A small encoder-decoder audio transcriber, trained from scratch.
Model: 2.13M parameters, encoder norm batchnorm, decoder width 128, decoder layers 6.
Data: trained on read English sentences (LibriTTS-R), 15625 training examples.
Rows from block 3 of the text decoder, named by matrix and row number. Rows with one number belong to one neuron. Each number is 200 + 20 x the weight over its row's rms, rounded and kept within 0 to 999. All counts start at 0. After the name is the row's rms in percent of the matrix's.
# fc1: MLP up (decoder.blocks.3.mlp.fc1.weight, 512x128), inputs 64-127
# fc2: MLP down (decoder.blocks.3.mlp.fc2.weight, 128x512, transposed), outputs 64-127
fc1.80,108,198,173,222,187,191,209,217,212,218,184,205,196,192,198,193,195,169,225,199,193,194,227,183,185,227,184,209,182,185,206,168,210,168,162,220,221,196,185,236,215,182,198,205,196,218,192,180,220,246,204,204,206,181,184,185,173,206,195,186,165,193,154,198,205
fc2.80,100,191,200,199,242,210,212,209,220,198,194,177,202,239,180,245,155,210,136,195,224,198,206,229,222,192,208,198,190,212,203,194,170,209,215,174,221,189,190,174,211,193,188,196,178,211,242,234,167,198,188,193,218,194,175,217,239,162,217,205,235,199,184,207,164
fc1.81,093,222,186,201,193,180,202,191,204,243,202,198,196,201,218,187,194,208,200,210,213,198,221,230,214,211,203,236,212,219,206,199,156,216,166,195,252,195,162,209,188,226,164,208,242,197,186,218,178,188,225,209,189,204,172,219,194,199,187,181,212,204,216,184,207
fc2.81,095,150,211,176,166,178,174,179,230,209,220,199,220,183,247,220,230,204,215,182,194,181,214,164,206,215,187,186,199,208,217,219,173,205,204,200,210,156,172,211,203,170,190,147,194,214,237,187,227,179,191,209,182,200,216,184,216,207,191,182,205,203,194,191,201
fc1.82,100,221,225,247,231,218,224,249,194,214,219,191,177,191,201,172,210,225,216,214,218,164,196,195,165,190,200,212,239,207,178,196,211,183,212,230,203,204,159,189,180,177,198,168,190,219,178,200,176,194,191,182,163,193,177,204,200,187,189,194,174,169,208,179,203
fc2.82,099,205,193,205,209,196,200,186,190,231,222,203,183,216,167,208,183,229,160,213,221,180,179,206,194,178,230,201,229,192,223,194,183,191,170,179,180,230,202,201,188,202,204,213,198,188,200,214,226,184,197,226,191,174,198,204,242,228,188,239,228,201,195,225,171
fc1.83,105,220,199,170,197,196,175,191,204,218,160,183,184,208,193,187,191,193,215,162,188,180,192,163,214,179,196,221,192,189,209,162,222,217,197,200,167,211,200,177,192,200,171,232,202,205,248,227,210,182,202,202,204,218,242,184,167,169,182,201,189,184,229,146,203
fc2.83,107,180,223,190,201,201,171,182,206,203,198,197,209,198,157,195,162,219,144,198,208,185,192,189,183,190,163,174,163,201,187,196,222,207,209,189,189,195,172,179,225,191,224,185,193,252,189,208,203,210,195,208,173,199,217,207,219,210,189,221,204,212,181,207,232
fc1.84,092,221,183,204,204,229,208,241,197,155,223,208,169,189,208,196,238,195,213,186,215,185,190,245,171,232,220,177,221,197,171,224,179,170,204,197,215,218,220,211,211,202,204,213,168,177,185,216,218,250,186,180,213,192,192,199,209,214,187,161,196,172,236,181,222
fc2.84,099,185,237,222,161,188,194,184,191,210,222,205,198,216,173,215,181,209,194,209,200,189,177,181,199,242,198,204,203,169,221,190,172,203,223,238,170,211,182,241,205,232,223,234,207,226,163,174,209,168,201,187,203,228,216,223,182,202,221,181,200,213,193,180,199
fc1.85,098,237,194,227,254,219,203,201,216,188,218,191,202,199,199,222,167,196,218,194,184,194,210,202,195,173,176,207,190,221,180,213,190,225,203,195,180,208,183,197,216,195,206,175,238,243,194,157,217,192,198,212,230,225,191,188,177,182,158,211,184,216,224,232,229
fc2.85,093,184,179,197,167,208,155,204,161,226,233,191,156,198,208,202,223,203,189,203,211,205,216,190,181,216,203,195,170,227,196,244,189,208,205,203,188,190,233,240,218,208,205,209,212,212,207,212,185,164,196,183,152,235,211,219,214,217,210,162,214,208,215,215,195
fc1.86,093,205,164,227,188,184,203,211,198,210,199,159,223,194,190,203,199,235,225,177,162,202,191,185,198,221,145,230,229,178,203,159,189,206,202,186,206,223,194,199,218,211,197,217,196,239,192,196,220,180,209,227,229,193,168,208,223,215,171,203,214,208,187,173,208
fc2.86,100,188,178,192,191,182,214,201,183,198,155,178,204,210,199,187,218,177,191,206,207,168,181,217,185,212,202,172,191,193,177,206,214,202,211,177,194,218,198,242,206,225,243,192,205,191,192,209,211,212,187,215,219,180,206,194,197,226,182,227,199,189,191,213,178
fc1.87,101,201,177,189,216,185,177,173,214,168,173,222,211,203,186,171,222,218,194,191,203,218,197,177,231,198,206,239,222,199,178,210,210,172,181,237,248,195,198,160,205,172,194,180,227,224,197,159,215,198,211,198,217,155,208,210,198,219,224,231,220,229,235,197,234
fc2.87,104,194,223,218,157,189,217,158,208,201,220,233,196,171,196,229,176,176,223,192,224,205,196,218,197,187,202,213,210,198,165,196,211,227,190,170,184,200,232,199,216,217,218,194,147,203,187,192,188,200,181,188,192,245,190,202,196,198,214,199,206,228,202,190,199
fc1.88,104,196,200,189,188,200,167,215,219,218,188,173,169,209,215,190,218,193,209,201,166,222,243,194,186,220,202,205,220,206,205,200,225,210,238,229,209,190,195,199,210,188,195,202,174,202,217,177,182,194,208,210,159,192,205,157,213,158,199,200,189,216,208,214,191
fc2.88,108,218,200,220,212,224,191,169,192,220,203,203,159,188,187,175,171,190,226,177,210,178,179,189,207,198,220,212,219,211,175,180,241,254,190,191,211,192,219,173,181,213,236,198,230,204,215,234,199,242,213,193,207,178,184,194,234,193,199,155,196,206,199,186,174
fc1.89,091,218,198,218,234,221,204,229,173,205,209,164,188,193,215,175,194,212,206,219,215,191,207,208,160,197,194,168,189,201,164,212,219,194,212,194,222,183,207,215,185,177,162,182,167,171,227,194,181,250,199,164,182,191,201,197,199,173,200,212,205,253,191,219,193
fc2.89,103,169,188,183,186,176,205,205,225,233,254,228,221,192,200,180,168,206,227,185,187,230,241,220,191,212,237,183,187,228,232,211,202,214,166,151,197,196,209,197,235,209,214,231,212,197,171,232,183,207,195,182,198,235,206,207,221,210,214,190,165,171,210,193,172
fc1.90,097,196,204,193,237,204,199,209,184,195,195,202,161,217,210,213,173,210,244,191,157,176,193,195,209,226,194,210,160,201,203,213,197,204,191,197,171,196,202,208,166,216,199,192,189,196,192,195,184,183,204,196,224,213,174,202,232,205,189,255,179,219,216,195,184
fc2.90,091,163,188,204,182,190,215,169,205,209,210,201,173,211,201,178,202,200,191,209,181,227,187,221,245,193,202,182,228,208,217,177,195,212,158,200,195,188,228,188,176,204,203,243,180,196,212,200,229,216,221,181,169,192,207,195,214,170,220,180,207,212,235,146,202
fc1.91,099,204,199,207,187,207,191,187,199,188,174,163,184,220,231,194,192,158,155,221,226,190,172,176,204,179,197,203,227,228,181,227,189,209,205,192,225,202,190,180,220,194,200,198,214,178,193,211,176,217,228,183,236,172,185,206,211,227,174,181,196,194,178,229,183
fc2.91,109,220,214,238,189,231,195,211,191,170,216,202,186,188,217,147,223,210,210,203,200,219,210,227,210,205,208,190,198,218,194,158,208,191,198,208,172,185,181,224,199,187,236,194,220,209,212,178,212,172,180,238,167,203,176,217,235,214,224,188,196,197,209,210,203
fc1.92,094,238,195,181,212,178,177,187,218,229,205,205,192,204,247,169,188,207,207,199,192,241,212,219,143,193,188,213,185,201,187,201,239,207,216,189,220,232,189,226,206,201,174,193,173,188,177,236,197,185,185,204,200,216,176,208,183,187,227,172,164,229,170,205,198
fc2.92,087,217,211,217,202,198,191,201,203,199,164,218,218,194,198,203,201,187,190,203,176,190,219,192,184,194,176,216,199,193,185,237,224,206,199,229,215,212,219,210,178,187,176,237,208,250,222,210,235,208,186,203,187,199,218,212,207,195,183,235,150,181,193,222,214
fc1.93,100,203,174,220,213,211,186,201,183,213,160,218,214,204,222,184,200,199,222,191,195,247,192,190,242,241,227,206,178,195,250,199,208,204,212,166,233,201,214,221,204,195,164,219,189,208,217,186,184,209,196,204,270,200,208,221,183,209,205,190,209,186,183,174,178
fc2.93,104,206,170,149,221,181,199,160,201,225,181,189,201,214,217,201,189,181,192,211,182,213,190,189,200,190,188,242,204,171,226,217,188,235,219,202,204,161,187,190,219,187,205,230,186,231,217,210,211,194,254,195,198,190,209,161,250,201,200,187,212,196,191,198,164
fc1.94,101,206,187,209,180,180,196,190,215,185,192,200,210,212,179,214,170,180,199,215,227,221,202,198,201,203,198,233,200,205,186,210,179,185,215,207,200,191,267,228,191,180,180,199,181,200,201,185,232,172,173,172,181,228,224,228,201,193,172,197,200,212,179,224,190
fc2.94,102,165,224,233,173,205,193,218,188,186,215,176,217,224,182,229,200,223,201,192,213,184,237,209,212,215,189,188,186,184,214,180,208,186,223,223,193,217,210,200,199,182,144,212,200,181,232,197,186,198,193,223,206,181,201,235,205,213,216,214,190,193,216,203,240
fc1.95,100,189,151,195,187,185,186,194,202,220,213,197,220,187,208,166,212,178,216,209,184,229,219,213,207,205,211,195,223,206,234,189,184,190,175,209,212,166,233,208,203,168,229,214,214,191,174,237,191,182,194,176,219,202,219,191,193,195,175,185,218,184,183,197,187
fc2.95,099,223,229,205,210,156,213,186,223,196,235,180,204,172,184,212,225,219,194,191,195,217,207,201,196,220,223,222,230,178,214,195,201,184,185,187,212,213,214,177,190,194,222,223,179,201,215,173,224,200,185,192,157,225,192,225,191,183,209,198,183,191,192,191,233
fc1.96,094,213,176,206,189,224,223,166,207,201,177,201,204,189,246,174,167,217,210,202,171,190,190,228,228,168,198,196,219,184,196,211,201,223,202,235,214,172,187,196,180,196,213,186,207,227,216,137,181,199,166,192,176,215,175,210,178,211,178,189,191,204,224,181,157
fc2.96,106,180,247,207,204,195,198,186,174,221,185,216,217,182,211,197,172,237,212,201,198,214,179,212,196,182,158,182,225,184,225,165,199,186,200,191,250,209,173,225,226,208,182,171,194,233,213,213,207,196,222,223,173,179,212,186,223,175,224,215,204,206,215,209,231
fc1.97,096,182,189,210,176,206,194,230,193,196,202,169,197,207,178,197,198,197,203,190,216,210,195,197,209,218,254,200,204,208,188,195,215,195,199,188,167,217,191,221,176,192,178,197,190,166,207,195,198,210,174,160,204,224,203,224,193,219,188,195,161,187,232,181,221
fc2.97,095,204,180,220,206,260,206,196,208,184,186,180,203,200,209,202,191,168,211,191,172,208,177,181,160,207,182,170,220,207,168,193,228,216,188,179,204,164,215,196,239,219,222,236,193,207,188,245,200,207,208,199,201,198,226,214,194,231,198,204,211,203,187,199,220
fc1.98,107,209,173,205,206,233,199,182,236,220,170,229,196,207,201,195,182,200,222,195,229,192,183,202,213,194,206,180,203,222,174,212,208,209,175,194,221,208,199,217,207,182,151,167,217,231,177,213,225,201,222,199,238,228,206,213,234,176,176,197,204,195,201,192,182
fc2.98,099,235,203,189,194,199,231,197,153,197,176,200,170,178,213,175,186,199,196,202,201,237,178,194,196,210,207,205,181,223,199,224,222,219,170,199,204,231,174,203,234,204,236,222,227,198,192,209,194,181,199,195,171,218,243,206,158,174,229,201,208,229,210,226,210
fc1.99,105,186,232,212,202,213,177,237,171,208,192,229,172,201,235,185,212,216,176,190,180,228,192,152,183,159,178,207,226,183,181,164,226,195,237,195,187,150,216,182,212,184,211,210,206,233,203,198,186,202,186,195,190,168,203,180,219,224,196,202,177,205,182,201,204
fc2.99,111,214,191,193,201,184,199,182,198,213,188,196,196,213,151,214,191,193,204,184,226,198,235,211,199,195,194,226,208,211,203,202,185,178,180,192,201,178,213,197,178,239,217,199,216,203,217,197,193,194,210,223,195,165,206,210,194,171,166,189,209,238,180,183,177
fc1.100,097,253,185,204,188,222,230,238,197,217,189,213,168,197,219,231,166,188,192,217,199,176,144,191,171,220,195,194,221,172,200,216,185,208,211,194,209,203,178,205,184,180,171,197,223,198,208,203,185,176,181,229,171,178,198,190,169,232,201,223,184,188,201,190,195
fc2.100,102,213,208,228,179,175,213,207,206,179,189,199,157,167,205,185,206,228,179,217,219,177,191,183,218,205,213,187,227,154,224,202,230,252,203,212,213,182,204,203,186,202,235,206,197,185,213,191,198,184,224,231,168,174,240,204,197,211,222,189,227,219,193,164,213
fc1.101,107,228,197,157,194,226,192,179,216,232,196,185,186,226,180,204,192,213,204,166,206,191,236,198,180,189,185,207,195,211,231,194,221,181,179,180,201,203,220,213,208,197,192,211,181,187,164,236,202,167,191,178,231,199,199,196,191,200,193,201,224,148,224,202,193
fc2.101,100,196,202,202,206,171,203,209,213,195,209,181,222,217,191,210,202,188,160,213,206,191,162,218,180,216,186,213,192,203,234,209,201,214,210,200,187,210,210,219,234,208,149,187,235,192,192,212,184,217,206,228,201,204,191,216,194,162,224,223,201,195,212,194,204
fc1.102,102,189,204,176,193,207,227,171,197,195,191,186,213,195,222,197,208,191,222,209,192,243,185,214,222,169,261,226,193,200,206,202,202,230,239,229,232,183,199,183,207,231,221,187,198,183,182,179,220,179,187,218,220,206,157,194,174,173,178,191,198,226,224,190,219
fc2.102,108,193,250,213,206,176,196,198,196,207,250,186,204,192,178,190,181,191,209,167,169,198,198,197,228,188,176,202,215,187,192,209,193,215,222,200,189,220,190,205,221,187,233,210,176,230,206,208,179,215,221,202,197,232,212,194,235,201,182,224,217,203,230,211,197
fc1.103,099,172,223,183,219,194,212,204,218,209,200,226,185,188,217,235,168,179,206,214,191,226,180,189,203,237,184,200,198,174,176,231,167,195,196,205,180,223,182,223,216,204,165,176,209,248,207,184,201,182,219,214,188,197,211,170,226,214,209,181,207,189,185,193,185
fc2.103,098,176,204,198,172,198,194,196,217,234,186,198,191,210,196,167,189,233,175,185,178,219,217,204,205,190,206,201,205,188,204,165,183,174,193,238,201,193,184,172,225,147,183,175,186,214,195,197,171,213,185,191,206,218,154,233,214,208,204,169,234,207,214,177,209
fc1.104,103,232,197,183,193,171,208,206,195,217,194,172,233,224,191,163,209,197,209,185,219,206,194,185,205,198,214,225,181,174,203,194,234,213,202,172,189,183,218,211,193,175,192,189,224,241,243,208,156,245,156,193,217,210,226,194,206,210,194,163,207,197,179,221,204
fc2.104,097,199,189,218,206,191,201,213,189,176,200,229,176,203,203,204,177,206,168,201,209,189,193,179,213,206,232,198,190,210,176,226,200,201,178,227,216,244,182,191,199,191,217,187,205,198,183,194,222,180,183,188,218,209,169,163,192,194,228,233,198,210,200,196,185
fc1.105,093,176,186,203,180,194,209,203,180,212,233,215,186,174,193,183,177,140,192,163,226,193,173,237,213,214,192,205,183,187,211,188,252,178,238,190,168,210,180,199,201,198,201,214,222,201,189,216,204,188,210,148,195,189,187,200,181,171,160,207,222,200,208,226,185
fc2.105,100,231,220,195,176,216,242,203,190,181,197,243,193,223,201,166,231,147,214,190,195,226,209,195,195,203,191,209,218,222,189,207,178,166,201,191,225,182,190,216,216,184,199,207,199,206,219,186,156,219,217,239,231,205,233,208,198,222,200,176,198,247,211,212,199
fc1.106,105,199,185,182,216,151,203,196,219,193,218,226,212,207,201,192,188,182,215,183,202,218,192,206,209,208,227,201,191,151,177,171,201,194,202,206,218,217,180,188,226,213,185,180,183,207,174,219,186,165,193,188,202,182,206,164,204,176,159,244,202,225,232,213,199
fc2.106,104,198,216,195,195,216,200,178,211,211,212,223,194,168,197,195,146,195,188,228,223,198,205,216,226,205,206,205,235,198,186,225,226,201,242,224,174,196,173,190,208,196,211,187,223,229,220,171,231,190,189,235,209,184,211,195,199,199,205,208,213,194,181,217,180
fc1.107,096,190,188,190,246,220,199,196,199,187,195,211,175,173,205,190,197,211,194,228,214,191,180,213,197,205,253,178,176,215,165,185,233,200,205,162,185,199,161,192,190,193,194,216,216,212,170,179,199,194,212,170,191,203,235,185,175,221,195,188,209,229,207,152,159
fc2.107,101,174,186,215,207,193,212,233,198,181,224,200,208,206,212,200,192,230,178,221,243,174,164,211,188,238,204,219,182,193,225,210,215,164,211,237,231,191,194,210,194,214,254,215,214,211,206,221,242,197,203,193,215,203,225,216,205,186,207,209,203,216,196,165,232
fc1.108,105,199,184,187,205,226,183,180,196,242,174,201,200,198,208,223,219,204,194,185,209,229,215,220,224,165,216,168,187,219,204,173,215,204,206,152,201,183,242,172,179,182,204,233,198,214,193,209,193,213,191,234,216,179,204,227,188,195,180,181,185,195,214,229,227
fc2.108,096,196,206,196,190,166,199,225,199,216,175,217,221,193,222,182,172,202,192,198,202,222,186,200,209,213,218,227,232,165,205,198,201,229,169,205,180,222,217,244,174,201,184,205,211,176,163,204,218,203,215,209,185,198,172,164,213,195,156,219,220,201,222,206,200
fc1.109,106,221,189,161,223,197,165,203,241,196,209,174,229,209,195,203,213,214,198,179,192,183,202,185,204,198,195,207,197,196,193,198,208,178,175,225,171,214,203,235,241,213,206,219,213,225,213,225,202,242,177,212,202,192,218,173,220,195,193,188,157,201,237,202,144
fc2.109,102,227,172,201,227,202,185,209,222,189,200,184,210,206,204,211,187,178,237,186,193,173,212,215,197,181,182,202,165,234,207,178,164,180,193,165,165,210,196,212,202,218,217,179,176,172,219,224,185,206,178,189,224,225,175,187,252,193,194,198,184,214,189,224,189
fc1.110,100,224,186,212,217,183,183,205,184,203,236,179,184,190,237,216,176,182,236,197,195,203,223,196,188,194,209,209,212,200,206,187,169,231,161,194,168,205,187,195,203,171,186,190,185,174,224,214,187,179,229,200,184,187,186,202,170,173,216,213,217,193,237,255,225
fc2.110,090,183,238,180,175,192,215,188,176,205,174,221,157,204,207,194,208,206,210,202,207,208,205,197,188,190,187,232,167,206,198,203,165,179,202,221,196,162,214,237,211,231,211,204,230,195,199,210,212,162,206,219,184,193,188,204,222,167,225,175,211,197,196,194,219
fc1.111,099,187,193,167,214,196,186,233,224,145,219,206,194,218,210,211,194,195,180,207,241,183,209,193,162,193,213,215,182,180,202,208,179,215,207,196,195,196,202,213,182,187,211,222,164,232,175,193,189,189,223,179,199,229,219,183,203,227,178,191,177,194,173,185,214
fc2.111,106,188,186,205,184,226,185,207,191,230,198,191,199,184,210,183,204,215,204,194,228,221,197,193,228,199,166,208,210,184,195,173,203,175,204,191,176,187,234,236,177,181,192,189,228,168,224,200,192,222,243,242,199,195,201,191,208,195,204,165,215,205,196,222,171
fc1.112,110,177,197,185,186,177,180,184,199,184,180,211,180,198,180,175,207,192,188,210,203,154,203,184,215,206,197,209,207,163,207,198,182,135,198,205,195,211,200,212,199,233,192,181,204,181,211,175,200,150,204,202,208,165,174,171,183,212,203,187,210,176,210,204,198
fc2.112,122,227,224,193,165,227,199,172,179,200,208,199,158,205,197,198,192,192,209,180,206,220,194,188,173,202,228,184,197,194,174,170,189,184,206,208,192,215,206,212,179,157,198,218,194,229,233,206,195,204,226,157,200,225,191,204,192,215,197,188,204,192,174,193,188
fc1.113,099,191,209,214,202,182,216,216,195,192,204,173,216,177,207,176,218,223,182,223,195,221,184,218,192,213,178,184,190,195,189,190,213,203,216,187,235,210,194,228,193,224,193,196,237,250,197,229,172,200,187,218,197,207,227,179,202,165,215,215,199,220,232,222,207
fc2.113,095,190,201,170,184,181,201,242,212,184,217,212,181,192,201,199,218,231,221,233,192,159,201,196,186,160,212,217,183,220,172,214,236,181,192,222,220,199,215,230,166,217,181,191,221,183,184,221,215,203,201,199,231,187,192,217,217,230,232,196,177,186,230,211,202
fc1.114,096,178,196,221,181,201,202,232,188,211,165,186,210,188,212,194,196,164,158,169,182,183,171,203,183,195,220,196,213,189,197,186,172,221,188,179,207,213,171,162,232,217,223,159,209,184,203,200,187,219,203,190,234,208,193,201,159,182,178,205,236,217,183,197,194
fc2.114,108,214,227,183,229,204,208,188,200,236,211,213,268,203,237,204,221,213,184,219,169,149,228,206,191,220,194,183,201,196,198,216,210,215,208,221,154,215,186,205,204,214,215,194,187,201,188,217,191,182,211,182,187,192,175,203,208,183,221,218,208,182,239,228,168
fc1.115,097,188,187,214,222,197,215,176,156,197,207,198,206,191,203,183,197,163,180,195,234,139,196,205,233,230,195,174,164,213,230,204,220,184,184,210,230,173,196,207,187,235,158,197,188,208,216,180,193,185,167,219,178,192,213,177,171,205,167,184,211,202,175,215,222
fc2.115,095,205,250,173,211,178,213,184,203,189,204,164,197,194,200,190,201,234,199,208,219,207,217,190,184,189,179,165,209,209,181,194,199,228,236,215,222,186,193,216,221,212,228,219,235,212,211,213,199,188,206,151,191,214,193,213,242,188,214,149,181,204,205,184,160
fc1.116,106,192,170,173,193,185,216,201,204,220,170,185,187,197,212,180,167,213,267,230,179,182,194,178,220,206,205,212,172,192,195,172,205,209,187,181,209,197,176,236,242,213,207,229,200,190,226,191,207,167,200,215,191,207,211,184,203,194,172,214,194,205,178,210,182
fc2.116,106,199,223,201,209,202,169,206,204,218,205,205,206,206,201,199,194,198,176,194,225,182,211,217,230,204,216,236,229,165,223,233,215,206,196,194,196,206,175,193,170,194,220,176,188,192,203,198,185,176,170,156,215,251,216,194,208,172,212,208,167,207,193,173,220
fc1.117,094,225,206,202,229,179,217,206,220,207,191,219,196,198,196,195,210,192,197,206,188,159,175,196,221,201,205,190,166,212,194,186,199,198,198,239,226,222,221,228,172,170,168,187,235,160,228,242,191,211,241,188,212,177,178,196,210,212,180,211,218,208,232,216,204
fc2.117,102,218,190,205,199,187,234,171,179,211,172,230,193,223,236,199,223,193,175,187,191,174,188,202,226,208,238,171,220,155,164,204,201,202,208,179,197,201,204,218,174,186,219,189,194,184,174,219,203,192,218,238,163,177,191,175,240,154,197,221,208,193,200,174,224
fc1.118,096,182,212,204,184,227,178,180,189,211,207,207,202,212,243,187,214,211,190,177,206,174,218,192,242,207,205,200,243,225,188,225,187,210,197,196,179,169,205,183,159,204,178,224,184,162,195,199,159,162,234,183,194,210,172,189,209,212,196,223,187,202,188,176,207
fc2.118,099,220,180,206,197,202,205,203,213,164,212,170,219,187,191,178,207,191,214,228,226,190,208,180,170,194,216,195,200,211,182,184,221,203,191,192,194,226,200,234,205,229,196,181,182,210,211,204,209,234,193,207,196,252,232,208,184,212,183,171,189,223,219,187,219
fc1.119,093,174,207,200,199,209,216,210,190,156,192,190,188,194,220,230,169,203,216,233,228,176,195,148,237,236,195,175,188,208,180,176,203,190,190,185,184,204,222,192,219,167,186,171,178,160,158,196,186,209,195,178,192,213,161,204,225,219,229,185,204,211,238,198,163
fc2.119,093,212,204,178,215,187,197,253,177,216,216,213,210,194,184,225,174,208,167,186,191,212,190,197,231,216,238,207,187,207,239,200,178,229,205,197,211,247,245,169,203,214,224,212,201,180,224,176,188,217,198,214,209,184,180,218,194,218,213,212,190,187,182,205,165
fc1.120,096,165,189,163,225,217,189,216,215,210,170,206,179,234,194,174,196,223,179,202,216,190,223,208,207,225,219,203,219,206,214,229,190,194,195,231,224,178,196,199,159,197,182,174,232,180,185,148,198,166,199,200,181,218,199,193,204,184,225,181,213,222,228,188,227
fc2.120,099,211,200,200,220,167,189,219,222,161,178,179,193,215,208,208,201,183,225,188,201,188,217,189,241,199,223,228,224,158,204,204,183,215,209,183,156,184,209,206,182,193,211,193,168,230,214,186,210,215,202,237,233,182,182,210,218,202,191,196,222,179,217,188,209
fc1.121,098,208,187,227,216,176,228,212,180,214,164,202,219,190,193,217,188,198,192,196,236,204,247,198,189,176,174,198,187,193,194,209,186,191,227,186,205,231,223,199,234,173,223,212,199,203,200,195,166,203,182,205,190,212,177,153,192,189,214,187,215,209,172,230,169
fc2.121,093,207,200,197,187,206,177,232,227,209,178,224,230,223,236,172,179,193,195,193,236,209,205,239,219,197,152,191,237,185,207,175,231,188,213,154,190,212,207,199,192,183,203,180,208,180,223,180,220,220,188,187,224,193,193,217,213,162,201,208,189,193,185,181,172
fc1.122,095,201,199,201,173,186,181,163,170,211,218,195,232,174,241,198,214,214,198,213,222,199,216,179,215,213,178,179,174,214,180,206,201,217,196,158,196,208,176,191,205,225,203,167,215,160,206,228,197,206,186,179,221,160,182,213,196,193,173,195,195,212,216,178,214
fc2.122,095,195,192,162,207,227,194,205,209,205,180,216,176,227,157,237,186,212,214,151,187,178,171,208,182,175,203,214,190,182,208,205,214,206,138,185,203,181,242,199,194,205,204,212,168,203,205,181,199,196,168,222,180,224,234,213,205,197,197,172,199,220,209,222,230
fc1.123,101,216,200,203,175,182,230,213,200,212,202,168,217,216,166,211,183,178,231,208,221,227,193,220,225,192,184,167,181,228,154,188,176,185,217,178,203,203,201,210,217,209,180,259,231,175,205,236,215,192,198,198,203,198,191,193,172,204,188,206,173,224,203,193,223
fc2.123,096,187,155,195,214,214,178,221,220,197,178,233,212,184,208,195,219,181,183,205,235,208,202,191,166,204,213,200,185,198,199,156,175,199,182,216,215,204,216,184,221,215,180,192,183,218,179,189,195,194,207,238,195,208,190,184,209,191,206,191,240,168,250,188,207
fc1.124,100,156,219,209,211,174,232,222,208,169,190,158,238,188,211,210,190,200,219,166,224,215,212,195,181,214,213,217,175,166,194,203,199,177,199,172,229,216,184,213,197,179,215,195,193,246,191,218,230,176,184,192,228,229,230,189,192,218,203,189,174,184,203,182,166
fc2.124,099,180,218,199,172,225,193,182,211,197,165,208,168,205,193,219,194,185,216,187,195,205,223,243,171,209,165,191,221,167,175,166,193,205,197,221,216,230,200,189,231,189,189,173,187,211,183,230,180,191,187,228,184,176,178,201,226,168,145,201,252,205,199,195,204
fc1.125,093,213,204,195,205,173,214,208,190,173,190,226,197,209,212,208,211,194,197,197,223,238,221,197,221,162,237,179,198,192,161,215,174,221,217,237,176,155,178,165,190,174,214,215,213,232,176,209,216,220,208,214,209,187,188,189,195,193,183,194,218,196,215,229,168
fc2.125,092,178,189,203,229,190,199,219,200,227,196,184,188,208,233,189,204,200,191,239,179,193,193,173,193,211,217,242,212,194,201,211,175,198,209,194,147,242,190,198,197,196,209,226,182,194,173,174,248,198,246,209,228,205,232,209,170,224,213,216,211,222,188,195,188
fc1.126,100,207,202,193,209,198,185,200,156,193,196,201,186,218,160,215,185,233,179,200,182,165,231,203,198,211,181,239,175,192,212,196,200,181,183,201,201,199,240,195,235,219,182,201,207,225,227,231,186,208,194,206,194,186,193,177,207,180,184,194,234,183,181,191,199
fc2.126,105,219,191,203,195,183,174,177,203,215,227,194,215,221,230,223,219,180,177,231,231,229,168,189,203,198,240,173,145,188,235,197,191,208,182,197,212,229,200,196,207,190,205,188,194,205,183,217,253,172,168,213,174,200,214,202,212,186,209,194,199,232,180,181,184
fc1.127,101,196,190,190,199,156,198,201,208,212,192,202,203,220,217,219,220,219,166,183,195,207,201,222,218,202,208,217,180,196,242,199,188,199,191,220,207,197,193,227,222,188,199,207,186,230,232,199,191,182,202,234,188,186,239,177,180,177,193,246,233,258,235,203,188
fc2.127,101,211,208,199,179,241,189,215,172,130,208,220,222,196,162,203,191,220,164,236,180,203,200,195,219,177,226,255,209,187,180,212,257,183,190,184,200,199,201,182,194,187,163,181,217,183,202,195,234,195,219,207,209,195,184,220,189,211,207,207,187,144,200,236,229
fc1.128,114,196,206,226,194,241,220,195,215,187,203,213,201,207,221,202,184,181,175,214,193,196,166,234,202,224,192,195,183,192,191,213,235,203,198,211,212,190,173,153,144,184,154,180,217,184,191,242,180,195,224,224,188,221,208,171,175,203,167,240,225,177,205,168,183
fc2.128,114,182,189,186,229,200,195,227,197,217,200,169,237,208,228,142,196,202,198,196,203,215,209,177,202,193,192,214,176,191,222,216,159,190,217,197,192,200,227,229,192,146,210,199,212,200,198,239,190,167,175,207,217,171,182,214,190,200,151,169,177,193,220,213,166
fc1.129,101,220,196,199,202,182,223,216,200,204,249,187,190,209,188,156,207,226,228,167,227,208,211,199,190,201,197,178,198,202,191,215,200,189,193,193,185,189,239,215,248,218,197,206,231,170,198,209,192,192,152,220,209,186,216,177,175,196,193,228,216,244,189,157,199
fc2.129,095,213,190,173,218,185,198,219,195,185,217,208,212,209,204,181,197,191,222,218,222,185,187,228,209,215,188,222,205,212,219,202,153,209,152,203,205,222,198,155,145,190,188,197,210,214,216,223,218,223,210,241,207,191,211,219,182,201,183,202,181,177,163,222,226
fc1.130,101,178,204,220,203,191,233,190,169,142,216,198,184,169,196,208,217,189,190,188,201,186,247,188,206,201,229,196,202,230,194,195,211,179,199,213,224,213,173,170,190,212,177,199,193,230,180,175,163,176,179,227,184,190,229,215,223,197,199,200,189,183,208,193,187
fc2.130,099,220,231,196,212,207,208,181,215,198,182,193,207,194,179,230,218,219,168,235,181,179,207,222,177,171,209,202,209,204,185,215,181,155,185,216,167,237,193,188,172,197,176,196,195,193,185,169,174,200,211,169,170,182,199,223,184,209,197,201,206,233,183,217,199
fc1.131,107,218,249,190,212,205,218,203,208,231,225,200,204,225,197,230,212,179,151,179,178,187,157,164,201,161,220,215,211,208,201,201,184,208,196,205,221,215,187,181,191,174,198,198,201,198,196,198,212,156,206,175,231,196,213,178,179,202,215,204,189,225,186,197,200
fc2.131,097,199,206,188,195,234,223,202,189,185,215,212,210,206,185,200,208,214,219,217,195,205,204,203,169,174,211,160,213,187,234,204,182,218,217,231,169,183,187,202,206,218,202,194,197,193,211,223,212,168,206,201,173,223,184,201,203,214,215,189,194,204,188,226,185